From a checkpoint of a small image flow-matching model.
Model: activation swiglu, patch size [8, 8].
Training: cautious_adamw at rate 0.0011, 9900 steps, batches of 256.
Data: 42238 training examples, 60.0 epochs.
Rows from block 8 of a small image flow-matching model, named by matrix and row number. Rows with one number belong to one neuron. Each number is 500 + 25 x the weight over its row's rms, rounded and kept within 0 to 999. All counts start at 0. Numbers have three digits each.
After each neuron's rows are labels from the 100 images, of 14848 (inputs lightly noised), where the neuron reaches its largest size: "top examples" is what is common among them; "patch colour" is the nearest of a few named colours to the mean colour under the peak. Only what is clearly more common there than usual is listed. The data: capsule endoscopy frames (Kvasir-Capsule). In brackets: how many of the 100, against the usual share in percent.
# gate: MLP gate (model.blocks.8.mlp.gate.weight, 384x192), inputs 0-95
# fc1: MLP up (model.blocks.8.mlp.fc1.weight, 384x192), inputs 0-95
# fc2: MLP down (model.blocks.8.mlp.fc2.weight, 192x384, transposed), outputs 0-95

gate.4:457539520478509463480485520517481509525533510496484544538437499520496513525526514507504529519486531518548509515493496533534526549515494494487515530529538510507518526538486475437491489495468520446519498510480547482488467506498476510496520479492491488471524490481486494470493461500478500473
fc1.4:475506538482521484510472482493540516515465516517525499476501531539485505483518495502497508493526491507482509503491507498506512526525485500523464523504509511473478473507460495454485473509430488468486490504429514488465484484458467503503487477481486504511469488480499494476468492462505455505
fc2.4:508479530510511513481496499478512494528465482525507532469486487472503533538503507485498495512517506527483525536481493507511498458519434492503440520506495512492516495483504484532510497504486475519547503496472511495481497493479495499498508455451504487503446524499486524478553472506529487509
top examples: finding: ileocecal valve (41 vs 8.8)
patch colour: orange (31 vs 12); yellow (26 vs 0.1)

gate.290:434530499498474487514516519523496520575507490496516542541523489514491491537496488555514507488511423505463510485518507514511507482509512481483515498493507480496504510516505496432496491501493494514452488495482483500474508510491520479528476478503492480493488502504502491501493496501451475496
fc1.290:586468479539482532524496518517550525453517492507501487500522473509521513482516508490524496506518531489499507496501501510511491500505511505484504472455464502498482483414511495550514493501532503547525480475580488494500507497513490506497501530520488502499478490486501517497536486537516499520
fc2.290:444537479507511487488527505496509506442499504493475462544497497515471491487509529493494506516517528488520499513493518497509499515494496502514488529485525480492467517530470496447507505496519515485482521516583482517508510456506532499524495531497491508500506505502504485510472516481489473502
top examples: finding: ileocecal valve (73 vs 8.8)
patch colour: black (33 vs 1.3)

gate.308:492499512502508470538525493504518530474495441442494480492483480472470525492468477507493491552467453503479495513496439471506528459528481495520484533491493504492494489526467494481457465480475515491471475514514529503513512494449471501515489521491493511512509515505496522488483501476489453494
fc1.308:511499478521491520551520502518512536466538477470530507490519499490500550497431495506527487532527511497518479534538448482509532453509519487525489472538518533516523499521500504497479488468539494524510455543490523522510509486435492501517477539508461502507521533523500537542473506533510507504
fc2.308:478509451480450521490490470496508511517512468515512502480521497514519517507481503452481505505520498484493509530444490491487503497508476527489503515560483536477480516545482497547521486474548492498539514484554490498495479490479500501522523499499474507498522507517505446498523500472471477492
top examples: finding: pylorus (48 vs 3.4)
patch colour: pink (55 vs 0.5); grey (30 vs 7.6)

gate.259:497496511474518470493526502518496525509481508487460511517454424483511527481525522530492493503513449479484515509478478493516520490525462510517461514469498510509505524512484499461483515480446522465435470503512532492494497488506464529493498498480469498503534535502491480461462500457497471493
fc1.259:480498534532491496487472533477460539529480442536528487529522545501490479488476492503476508534477478529464464547519555488482465471463537481461507520507495528498519411473472514487480506491495480501515576476515533499547505530485525471481490495487498458487487451509483513515504506491509504471
fc2.259:549546527497533486514536525493435554522490537485477493471511516475466488490497496464524500506494546508489502541543483468502486448503486533488512451464538496539492534492487512507496516489500570494505459489531540486476495513523484479483503491521513518510487497510493541483516540538495535497
top examples: finding: foreign body (38 vs 1.6)
patch colour: yellow (34 vs 0.1); pink (28 vs 0.5)

gate.176:511533499493469477478480485507512494514533518518519512491533515495507500531509505523532541511511517542522536531553502529542534528535540501494505573534542514510526510526509464471482473484507484520487480476498474462502495479466491469512475457502470471451468470466464494469501482519479502467
fc1.176:478477486514456515513484477486464495525529503517524545480505524463535505519513481518524535518532520528525521502516466535540547528537501499514499490490494500488512516509542475489468468487525510516513480497514486448513476509526475507533498490489470453472501477474469505471522464523464518463
fc2.176:483473516494510518513490492513505474490457521535515476508497503516505466488456476522532454538475507471511486499518465476548453481543493498491505517530484507464523477491515449507468538519486504495513466490489499537480530504540462505504498505520526459549532528520473500455500524489464501540
top examples: finding: pylorus (27 vs 3.4)
patch colour: orange (35 vs 12)

gate.175:540497506526516497499522510504468558520481512508526491465530458498498521522497441474503506523525546494535501476466446550499507474513514478512485505473492479502508500536499489502497505460527549540542525514509482504559483525532492536538484507506505497500538530493490517482479501499449514489
fc1.175:562511512552536499511501482505455486485501500522458524475455504516514486468498504501516502520536540502520498456506549444500512497505462491528515494505511469500536502456531506525479495498512473464545513521467574482467473484520480494507534499514486509491443482499507501495501498531523543490
fc2.175:510449571501573521521457489521535476481516435515499480497482468491489469543515503521493496515486478481483490539537481492506495505515538512530491527500459509490535469448513500540485499530465523530516483502534530505504495516515519512503515456483519498500520512495498520497527485484505509495
top examples: finding: blood fresh (57 vs 0.9)
patch colour: black (25 vs 1.3)

gate.159:474501519500494468472464499508508491503490498468476502544468484504468496509480492504488503507468469503485465527476512519497511457503514480502479561518530501502511521543501506517472495504430488476435498501386493500509511505524497477488474471503496486480507499507484480501485494476519459479
fc1.159:527536498523490528497509512530482497523537478486529525515489514498544510494523512525502505532555536493543499488482551508504493528499542511502540455472502497508490475509489526499504522521502549488531482514592526525516492517480492497477524517535508513517503517514517534508530497529492539501
fc2.159:461499451514446459464482504492463506493504485488495528529497512474505521477505508473493494500525506506512532481470510479475488510494551512497492403488527482500482514560492505512504493483544491461476498512601496490495480523476523480492498507502492497495499491500510489485500497479525468501
top examples: finding: ileocecal valve (75 vs 8.8)
patch colour: orange (30 vs 12)

gate.108:509507499515498485520501498510541508507522541475546506513520481523508469560495454482506509495498471517463507502494474525510503523504549483486500512479492464448487517536516462505487503524480501532439496551486445483468527491495503458577460476498490495493520516497496490501514480505447489483
fc1.108:487509508466529508484489506501492484471507511468512506523452495507527486480515522468496502488488495511537489561486473514485510512486569516529493480516504524485497561503547501485488504519501485472498500516563532505503514470507489506470526506449504493492514498498497497487497494497536514493
fc2.108:518515479470469503568457490546452502512469524481492480504464477542489521458509514511492499491483538505489484541492492512503517459492536507536474521534453520461513473482521479506517512502479519488456495544490492520481511511502502493548498518538501511490508494515538471500477503489465522501
top examples: finding: ileocecal valve (43 vs 8.8); finding: blood fresh (36 vs 0.9)
patch colour: black (53 vs 1.3)

gate.313:509520537503511516514483492500518551509480543460538490513503523513486502514500449512489509499483531501507464549475502458503498474512493475526508492504508509483504511532491506473452467457490518493517517517487480503522502512532503489524464498484498495499513489504479517493475502503486505489
fc1.313:503526512517486503463486506482502481522433489470465505487484462458502522495446515498488484496476519488503499524486500515491484460522470512526486507497511514503513516495471512442491518492496499474522538487495492507492505466543493516487519481516502488496513479525494520499498476479504490488
fc2.313:531466497466510482498486477533493490494477501519471464501507531479494476558507497518515495551456539487516485571492481441528497454523544505500490500508492495495513508461486495540468481520502486491482497502497459513532523433535498494473461496507516486513467522501512508507481514498541495507
top examples: finding: foreign body (25 vs 1.6)
patch colour: yellow (37 vs 0.1); orange (33 vs 12)

gate.141:480433466443448494472468481504470480534538515482490538527498491504507482534497468522522518486505512516512522488491544491524524492516518494464549526544519501489510503541521480488479468506476505508506510523456485480487477520507497509563505497501504497490472477479492496496494501520440499481
fc1.141:528575522550483508516500505518488537531515499504521519493505505459495525507512493502487501530505558514537497449513512482494516515498480486522488492466505494521503507487484505520464473539455525531554461531437472516497534483477515481524496496516510505498492484493499504464495496515488512495
fc2.141:550506498494458508510469530512518492502477500511502511441509487521504522555508542477516499490515500514456482520490528479496497499502512530505439502528477509517500497499503488537520496495449496509489503513443472537498525496488499543501559476475500494505498505508499474516496477538529489504
top examples: finding: ileocecal valve (76 vs 8.8)
patch colour: black (85 vs 1.3)

gate.172:510496501508502495509503490502504513486473500524501485473507469486477470482506500489497493516475399514460507491489494493513502484532481498508480522485500504490510479490478481502473474467474481477441490495492512491480480512487466512493493493507472494489482479463475473468458501458509447489
fc1.172:471540498514527499505516521516532516560479460577518502482520481516465496496543535510541504535514500522490523496523572489517523468510503488523475491481514481522514488478475479489500481441525498452486500474495509493459491488456491524474516491524463490484484477464483456483457483479492481483
fc2.172:491450507484533488513534526497535477532481538495494488534514499465494508518526482493485515505527510503487494501490509501502497499500470517503497467510488504472489507504508516566478496481551571513503484499592510509475507532511492501528504493543486522479492484502516475494507514526530429509
top examples: finding: pylorus (27 vs 3.4)
patch colour: grey (74 vs 7.6)

gate.200:546552540515496509489493514473535500494501503509498494522548532545526498503520507519496499511526475505476528540501498492517504491510503496503490476473510529522522484496503480415501494484501550546484524477593492492497506494510487489495480498552477489488461484496485496514497478490430510496
fc1.200:503500522526507526510500518495525500492509490499502471509513483442477496506467462468492487475510457473493438516485490517476499486485511494520485481470492500508503550510553527541515506532531473511479514458500458503553509526546523494466450486447513490519523494534504509519479497533521519503
fc2.200:500479536507513511522492502507500431532511586548540546489495543517497466507504525492502505490547536532407489521520521484504502498501491513455447462522474519495514484473494480477479509516474545535539496465497505511534494456496508524483459512555493467498480508503481506509450495538525460500
top examples: finding: lymphangiectasia (25 vs 1.3)
patch colour: orange (30 vs 12); grey (28 vs 7.6)

gate.224:485480494499513478507507455519448515578502511509487548479503511511482526494527529544545529516524478527489529474512527520530533493511464505502515518506509481485507516499513494485473488489527476502482536516482527465492447539480511516522506474468496487478491489478470496493498533508522487480
fc1.224:493429518492469512470533497502522469489519490544545506521519561474530484512502532483501510495490530506513504502517501523489506475499539519484483459486470561508514523530482502474509498500542492487559481477544486499546492446503505476509501490530483488484490475481494538512519436499489519494
fc2.224:435425601560541546486469461546503525468496490516477470511459507468497510547519505494491513517473503487499515508514484500513495550487508503499470548514472503455524467497536505539456528504518550469546500496497514483498510507508498510499515490490511497504571509506502487498475480474525517500
top examples: finding: blood fresh (32 vs 0.9)
patch colour: black (97 vs 1.3)

gate.219:481497537506560475507512487526480498545467517449509521502474486528482448535480501487498510470473515504505522506496490486513502508493457477495494480484492506488504514547476485452481520502440492507494506515490533509468474461504486523540521501477512489494516501510483501498524561495497482489
fc1.219:529493482487490469454458439489474451504490484496455519502520517509483480491498512505529515496527409510459478495527538490497511497490484514467485496540525512531515528464501499533471473507541473489457494494526506480448480465460498464487493498523466494484456491493493490510483523481524498491
fc2.219:483502515523533514517506446512473496533447532473518461502510573483542520471494505459494498527509538506550506484488534499507488447498558508489477468498492506473545460518546467447499511483543487517513484489534535488480496515498492507519507522507501509506511523502518474492517529508453521493
top examples: finding: blood fresh (27 vs 0.9)
patch colour: grey (26 vs 7.6)

gate.171:480541496533518494546540495526483481516542507519475542502447476530507478526500493513484500499498480492509550473491471535528508547505546478498475560484510466494511508544497489489506532489508504446454494490455540502482459520507467513514511488478484494506536520481498514491501441468478494504
fc1.171:500512496459530493454490492510520483509480499471465451491523470510435493513470523504498492476483521511508502547508455476492495436500520544478499539537536508513507551524490508514503498525509481523473562550473494494509537481552553479505490491511509533515474543510510524500476578494548480497
fc2.171:490513456485465466530510516472447489548456505508529519511501459500556531489495496465485490512531520518497494520478519483498490427498529502466467504512518509500504489539479487502499484487515479532532496496542519482480481537494503517499483495525500475500448497515482511499532474499549488503
top examples: finding: ileocecal valve (53 vs 8.8); finding: blood fresh (26 vs 0.9)
patch colour: black (61 vs 1.3)

gate.82:505541512511521468504518509512479484530536497473469495475538537502489485521482487535515506512552519514488501472481510510518507474499522523463531536524527507515534552541536505513501501499515478545496520540478487501496506555518527506561492469491525532514476527510501505513493557540493533487
fc1.82:482531527527500495502484528491516549509495503523502503533471468480493516525512483514481494549478533483541472540494494517501497520498493465494530490481498522515481507484482506454486509498493522467535508465554476501538499516490470495453467483493509469516519497494488466496497431518448512510
fc2.82:483522476493519498482531554470481559513513530473496476547497520508485496467487541472521506473492489472482464461497511522493506518497457527476522456489538451520429537556464509463500517487537535474468508498487505501480527524518479495535452479546504522501544483531500484526468530494475479506
top examples: finding: ileocecal valve (55 vs 8.8)
patch colour: black (53 vs 1.3)

gate.336:563487519532559489511535513517509520477548566488516482477509513529533496547496460493507501465486518502515515497483525489502506475505495537538552507469483481483493492523544484536518497519508508528515489513472481489474483508522494505515505475505514509477488512530517520489482521532480547488
fc1.336:529547521530514476504476514496524502475464464491480474512476487477495497503497459460485503500505516494512494548474488467489511501474486482481474524518493456487467471516448516535498501505466483524482509546430500501564521474491460514509522499483523529529500523523487542517489507515509508487
fc2.336:538500519499493488493518511479485507548534483523484506436459483463495473506507517504497506510479498488497510531514499508501508533508492503514443481480505495518495466470513501569495506513481507493503496486535511504519514504508508493448489484498515491499519526510491530506487462485563501492
top examples: finding: pylorus (40 vs 3.4)
patch colour: grey (33 vs 7.6)

gate.316:503507520511487495486483498504524498503474500538504504487502495470501476475514498498494499540477445504455508500493516509511488528488459513478460497475495504485495478491466503466455496471485479502436506487507488499512489515470480476478471483523495494494499473468474500488472493453513499490
fc1.316:516507520502514515481451489478484560500481556500509447500485499547503478529513474536487508480474533487516537513460500473500523499552490501525521474503474489478479482503480484470484484529472540527547507514513508509455527479486518509536535489465530500498489481532489503496481521525480492488
fc2.316:536523509523520471484525549517499563538484468506461482523524449467508513504506534477513516520510523474476482500526522468513513486464495553533483461480547475543468506511480489476504481488466515501467512541484473516520521468510475492494505514455490517492498489522499528491495500418467538504
top examples: finding: pylorus (25 vs 3.4)
patch colour: grey (34 vs 7.6)