Rows from block 2, named by matrix and row number. Each number is 128 + 24 x the weight over its row's rms, rounded and kept within 0 to 255. All counts start at 0. After the name is the row's rms in percent of the matrix's.
# ada: adaLN modulation (shift, scale and gate of each sublayer stacked) (model.blocks.2.ada.weight, 1152x256), inputs 0-127
ada.708 092 [114 127  98 151  87 115 110  89 111 156 125 115 143  88  99 144 171 134  90 116 133 172 115 133 121 127 130 149 116 141 123 112 119 124 125 148 147 138 133 132 122 136 147  92 106 128 121 121 118 133 120  90 133 116 119 132 126 120 114  97 131 139 118 129 118 125  87  99 131  85 113 169 127 132 127 182 107  85 101 101 171 148 112 162 126 113 133 140 120 117 129 125 111 122  65 141 128  83 117 138  95 134 138 140 154 169 145 127  82 122 109 136 128 147 123 137  90 132  89 119  96  89 104 144 113 138 107  93]
ada.709 118 [129 143 136 169 112 120 119 114 143 131 110 119 139 111 121 130 154 144 114 137 168 157 148 155 129 165 139 135 124 138 137 135 153 159 148 192 118 133 124 133 145 132 139 100 136 117 161 120 123 116 114 111 125 127  78 133 120 163 137 120 109 141 112 166 127 112  99 127 135 109 127 157 131 128 120 143 107 108  99 121 150 125 145 158 151 130 126 163 116 150 133 129 127 150  92 142 154 101 128 164 127 174 151 107 114 164 160 169  98 114 107 115 132 169 114 161 105 130 113 160  90 113 117 150 118 139  83 118]
ada.710 096 [148 124 146 108 171 122 137 165 135 146 131 166 137 168 143 143  66 120 168 139 105  66 132 138 135 113 137 112 131 146 136 110 127 115 130 111  96 121 126 144 136 140 125 140 137 146 122 115 140 128 131 134 128 125 139 126 137 123 133 124 130 133 140 109 124 136 183 117 140 176 116  73 146 134 146  70 140 175 162 122  70  90 137  84 126 149 122 130 136 120 127 136 137 139 164 109 122 144 133 125 153 126 135 121 105  67 107 111 177 123 136 148 138  93 141 110 186 141 168 126 144 168 129 112 148 136 149 158]
ada.711 136 [135 154 125 149 113 129 102 114 133 128  84 135 137 113 123  93 152 142 114 132 150 152 135 148 104 141 144 147 128 122 138 131 160 149 146 190 136 129 135 140 145 126 149 112 129  97 143 105 120 124  73 106 138 114 104 168 110 133 128 132 128 139 129 144 117  99 107 131 125 110 148 213 142 124 115 169 107 110 101 122 152 112 148 202 134 143 172 143  99 158 139 130 107 141  58 148 160  73 138 146 120 135 101 116 125 153 153 139 105 106 106 108 140 150 105 152 102 126 114 149 110 113 119 179 116 127 103 117]
ada.712 091 [126 131 130 179 102 109 133 105 135 151 121 145 145 101 117 144 160 142 105 132 160 164 141 148 127 164 129 130 121 148 125 122 133 155 139 147 124 133 105 146 137 131 139 103 126 135 158 106 130 117 132 114 129 129  79 126 139 165 131 111 105 138 119 164 123 138  98 114 134 101 124 130 146 136 135 135 116  98 106 104 158 141 128 117 145 127  99 152 136 145 132 136 133 144  95 142 136 123 132 158 120 187 171 114 124 167 148 168  88 126 125 130 146 150 125 154 112 139 103 161 103 104 116 114 126 116  87 109]
ada.713 098 [135 130 136 166 113 129 121 116 142 139 116 126 146 114 136 147 149 136 116 135 165 152 146 161 132 166 153 124 117 133 146 124 145 163 154 183 121 130 126 128 155 144 153  98 136 114 165 122 137 114 110 103 129 115  78 125 133 167 126 114 112 144 111 166 117 110 103 124 143 112 122 142 119 124 127 136 113 111 101 103 146 118 149 148 147 151 135 169 128 158 142 132 138 148  94 140 160 104 138 169 129 171 151 106 114 157 162 168 101 109 120 137 148 162 113 162 109 131 115 167  94 116 106 145 134 151  83 120]
ada.714 033 [149 149 134 145 126  87 101 127 135 107 111 125 140 125 139 128 128 126 127 164 131 128 134 147 139 135 142 118 106 100 134 109 103 134 139 114 111 116  87 129 138 134 131  68 130  89 129  82 134 120 119  95 123 102 110 114 149 138  95 103 103 169 128 131 111 100 131 122 147 128 114 106  77 118  98 112 107 127  91 110 130 137 148  91 134 137  85 157 157 133 129 142 134 147 103 123 147 100 152 145 130 141 114 123 120 125 140 138 124 105 142 120 144 120 101 144 138 109 128 148  84 128  85  87 120 118 106 128]
ada.715 064 [142 154 106 167  91 115 118  93 118 131 101 114 147  93 130 131 173 136  92 126 141 173 122 146 126 138 133 150 120 130 131 136 123 141 137 165 125 132 129 111 132 115 141 104 113 116 131 109 110 123  95  89 143 119 115 139 111 129 135 112  98 139 119 141 111 107  88 117 115  89 141 165 131 127 117 171 105  89  98 100 171 134 121 160 134 127 129 139 103 142 123 116 111 147  65 140 147  84 132 144 101 146 119 129 142 174 154 136  81 117 111 126 136 144 107 152  90 127  93 137  96  92 122 154 120 129 108  97]
ada.716 046 [135 139 118 183 100  95 130 101 118 127 123 139 143  98 124 152 159 121 103 143 128 162 121 140 153 139 149 134 100 130 143  89 127 126 129 133 111 110  81 145 139 140 110  96 111 125 133  95 136 110 132 107 110 111 111 134 150 146 108 113  93 157 133 135 101 110  96 116 127 102  97  94 129 127 118 119 116  99 122 118 158 161 128 102 157 130  76 142 163 113 123 124 151 154 126 119 152 118 137 140 111 191 158 132 133 163 121 145  89 111 146 133 145 127 132 124 115 103 101 135 108 100 108  92 142 136 111 102]
ada.717 135 [124  89 132 150 116 117 153 117 129 137 147 123 142 115 114 175 140  84 117 130 130 143 133 139 150 141 153 136 109 118 117 109 112 126 120 111 126 111 118 120 153 162 116 133 129 121 136 137 158 128 168 141 141 120 121 107 139 152  97 120 124 151 117 137 120 147 111 125 153 115  97  40 121 134 123  90 133 114 132 143 138 158 118 113 131 132  54 127 177 112 112 123 161 115 172  86 121 156 124 137 126 156 154 132 122 147 119 146 111 135 152 166 139 136 135 119 132 131 116 130 110 116 133 113 133 180 123 118]
ada.718 038 [127 117 105 173  92 116 118  92 104 107 113 111 145  86 123 126 168 122  93 127 119 170 106 125 126 124 140 143  94 125 124 113 121 117 133 140 129 136 112 110 124 128 130  98 101 106 117  86 128 129 128 100 117 115 121 118 126 127 111 121 107 139 132 123 116 106  89 122 129  93 123 118 113 116 114 135 106  89 122 115 166 157 135 125 139 129  91 135 127 103 123 123 126 144 107 136 149  99 141 128 101 175 136 148 151 172 113 130  83 117 123 119 126 119 119 117 108 110  91 122 122  93 104 102 120 134 114  93]
ada.719 084 [151 133 124  81 154 112 122 151 119 139 145 157 135 157 143 139  86 130 151 133  94  80 115 134 138  97 136 102 117 140 123 113 105  99 127  90  92 120 115 153 123 147 137 121 119 143 101 119 142 134 143 121 133 127 162 144 134  97 111 127 131 124 134  94 106 142 165 105 127 155 105  93 138 137 138 108 130 156 152 103  90  95 124  67 126 144 115 120 138 104 128 138 125 143 153 103 109 134 132 114 134  89 102 138 130  77 107  94 168 123 140 145 139  89 148 101 153 121 152  99 131 152 133 100 135 118 156 144]
ada.720 102 [126 149 109 179  85 141 128  91 122 114 112 124 129  93 132 106 181 135  88 135 148 181 123 124 126 149 138 127 114 126 139 115 119 159 138 145 129 129 128 133 153 124 140  98 112 111 144 120 116 124  94 121 141 143 106 114 122 142 139 123 130 145 129 153 102 109  75 138 118  78 163 124 130 117 130 133 108  80  98 118 182 135 132 122 140 124 180 139 117 164 129 124 122 157 104 151 139 124 148 144 102 168 132 127 142 183 154 150  73 122 136 108 151 141 146 158  78 136  91 161 114  87 114 122 130 110 104  97]
ada.721 086 [111  95 117 124 116 149 132 116 116 156 143 126 126 117 109 138 136  58 116 124 103 133 116 111 130 110 133 165  95 109  93  81  81 110  96  75 125  81 145 127 128 145 123 148 116 106 110 153 120 145 161 153 156 142 154  85 120 113 129 142 196 133 110 108 147 145 119 139 139 117 100  52 154  93 152 116 125 116 148 109 137 166 103  96 110 104 213 100 173 112 111 132 157 132 170 125 114 149 104 107 118 124 138 141 138 133 112 109 118 121 142 172 145 107 146 106 127 112 117 109 147 117 149 105 156 156 151 116]
ada.722 063 [123 104 110 175 105 185 149 104 105 143 108 135 122  98 129 117 142  95 106 116 107 147 108 127 117 115 147 162 126 121 123 101 149 121 122 147 125 123 151  93 126 142 126 172 103 112 118  93  95 106 119 135 120 144 120 114 111 127 132 147 143 127 120 115 153 112 110 138 135 106 108  94 150 114 147 118 125 102 174 124 147 152 154 164 126 110 179 113 123 124 128 126 121 142 113 162 134 135  95 107 107 183 181 140 140 148 101 119  99 117 122 130 127  99  75 105 145 104 103 136 166 105 138 143 144 148 142 102]
ada.723 046 [115  96 132 158 129 156 152 131 132 147 139  85 132 127 138 159 146 129 129 128 153 146 136 154 113 157 108 141 101 114 117 169 144 150 138 141  93 128 161 109 130 140 161 139 129 107 149  61 151  99 110 102 144 115 102  81  90 152 125 129 107 135 110 157 153  93 107 142 159 128 108 118  97 112 110 123 128 127 118 183 136  92 148 124 157 143   0 127 116 131 125 115 106  96 117 109 107 138 161 147 134 156 131 125 128 149 143 156 113 127 154 126  71 151  90 147 120 126 129 149 136 129 133  93 135 142 102 132]
ada.724 137 [120  94 137 163 124 158 151 122 128 156 119 155 131 115 119 141 125 130 125 129 124 132 130 128 106 137 140 153 137 145 124 118 161 132 125 152 118 137 122 123 137 138 108 166 128 142 140  97 134  96 143 123 128 129 107 116 114 153 148 122 113 122 120 135 153 126 130 141 131 127 133  93 153 137 143  97 143 122 177 134 127 143 145 135 130 119 113 127 134 127 115 126 135 117 161 141 146 142 111 123 132 186 177 123 116 137  97 144 115 135 128 119 137 110 135 111 170 122 121 149 162 124 136 143 142 153 133 122]
ada.725 032 [166  74 129 141 135 152 144 134 116 119 141 131 151 130 114 115 116  96 135 123 101 115 115 120 123 117 114 121 110 124 140 113 117 118  77  97 100 121 147 107 131 149 119 136 119 143 116 114 129 116 155 136 115 101 151  74 143 126 108 122 158 123 159 113 125 131 143 101 133 140  87  54 122 129 127  78 158 138 177 162 120 126 148  71 124 126  33 120 162 118 118 125 107  93 166 127 138 146 134  99 131 152 130 147 130 117  83 122 138 131 132 111 114  84 149  95 160  89 134 130 156 135 133  88 149 157 158 130]
ada.726 063 [122  89 135 124 135 153 148 131 126 150 135 128 135 125 121 143 118 100 134 115 111 121 128 118 132 119 117 150 110 134 111 113 119 106  88 134 146 128 144 112 126 147 120 173 135 150 119 162 138 139 160 118 108 105 136 109 144 129 109  84 176 117 127 115 146 141 133 136 119 138  91 104 144 110 141 129 128 135 184 141 117 152 122 164 111 121 135 118 160  95 132 126 130 104 184 113 143 125 100 110 136 136 105 134 125 123  86 122 134 135 139 140 124 120 152  95 163  78 131 110 168 134 138 155 155 192 151 130]
ada.727 099 [133 145 146 142 125  98 151 129 150 114 130 116 135 125 129 162 140 129 128 144 169 143 154 153 141 168 140 126 114 116 146 109 130 159 147 150 121 122 106 135 148 144 123  95 148 138 162 133 135 113 123 106 124 126  82 128 149 168 128 109  95 149 106 168 112 128 106 123 144 122 108 135 141 136 122 159 112 122  88 133 136 138 127 154 163 130  88 157 149 146 138 145 152 152  96 112 138 125 145 162 140 140 136 104 109 148 163 170 112 114 159 134 147 180 114 162 103 111 128 156 102 127 118 134 133 153  79 133]
ada.728 106 [135 188 136 101 145  84  95 145 142 106 120 149 128 145 100 116 118 152 145 145 157 115 140 142 150 143  92 132 123 144 120 140 116 148  88 120 122 120 121 161 106 115 122 101 145 141 141 132 109 130  85 116 102 119 112 155 138 126 147 113 120 124 152 145 116 122 138 135 125 145 142 189 146 127 122 180 125 146  90  93 116 142  95 134 131 123 150 110 125 155 132 127 106 147  66 141 126  93 144 141 139  93  77 109 125 114 167 134 145 132 114 120 120 157 111 163 116 145 145 130 126 146 121 141  79 113 104 145]
ada.729 105 [110 180 137  96 146 124 105 144 143 104 105 120 122 144 114  79 112 148 143 127 144 112 142 138 136 129 114 139 139 136 132 147 138 137 129 148 130 138 146 145 122 110 138 136 145 130 133 108 100 128  72 115 124 114 119 160 125 118 139 115 133 125 138 132 118 110 149 139 116 146 149 211 159 138 124 191 101 147 117 112 112 122 115 192 144 119 187 119 106 148 139 133 101 142  55 147 137  82 150 130 139  86  88 110 120 110 150 123 149 128 126 102 118 149 106 145 136 137 145 127 147 145 117 176  96 112 118 144]
ada.730 223 [119 130 139 202 113 136 131 118 145 129 112 121 129 114 120 125 163 135 118 129 168 168 149 143 124 167 136 138 123 130 136 131 148 169 142 169 131 130 125 136 147 131 143 105 141 113 162 125 128 113 111 112 125 126  85 130 125 164 129 124 124 138 120 170 124 122  88 136 135 110 135 147 128 129 128 139 122 109  92 130 156 134 139 171 143 127 132 155 128 167 138 125 129 131 107 140 150 117 132 158 132 193 149 106 115 179 163 169  89 111 126 119 132 167 121 167  93 124 115 170  98 116 122 155 129 135  86 123]
ada.731 136 [127 141 120  77 151 120 115 149 119 110 132 123 115 151 128 109 103 129 148 131 107  98 114 116 124  96 110 124 139 126 115 148 120 101 123  91 140 124 136 125 110 106 122 138 124 119  97 128 110 144 130 139 123 139 172 135 124  82 127 138 135 114 135  98 135 125 157 133 127 152 134 161 121 126 125 146 128 155 131 134 105 122 119 118 109 120 139 102 112 110 119 123 110 122 113 129 103 127 122 103 131  62  85 144 143  93 120  89 163 135 117 117 108 115 121 114 138 138 150  87 136 149 130 121 106  96 155 145]
ada.732 117 [133 119 135  97 153 130 141 150 125 115 147 141 114 150 141 123  96 113 150 130  92  95 120 106 127  99 116 110 144 120 115 132 125  98 118  87 122 128 131 116 113 121 100 173 130 146 105 137 126 131 151 159 126 142 169 121 133 106 137 150 130 112 142  96 147 144 163 138 125 155 126  87 131 129 137  97 149 156 170 151  98 122 122  88 110 128 103 100 134 100 112 126 141 124 176 113 107 163 123  97 141 105 123 139 126  91  88  99 162 152 135 133 127  89 134  91 167 136 150 100 172 151 158  93 137 114 171 146]
ada.733 066 [138 166 141 113 151 140 126 150 135 130 113 112 162 149 123 110  97 133 151 112 119  96 132 138  95 119 138 118 144 158 146 148 199 128 131 165 115 149 123 134 151  89 140 134 133 123 131  79 102 167  89 121 139 133 132 157 105 125 144 129 113  80 139 120 132 127 153 125 146 154 205 153 143 163 149 121  97 152 170  90 101  99 171 108 142 130 137 138  75 134 129 161 114 142 103 147 151 115 116 125 145 124 125 113 114  96 113 117 153 142  99 111 140  90  94 121 159 118 150 135 155 151 121 137 120 124 146 146]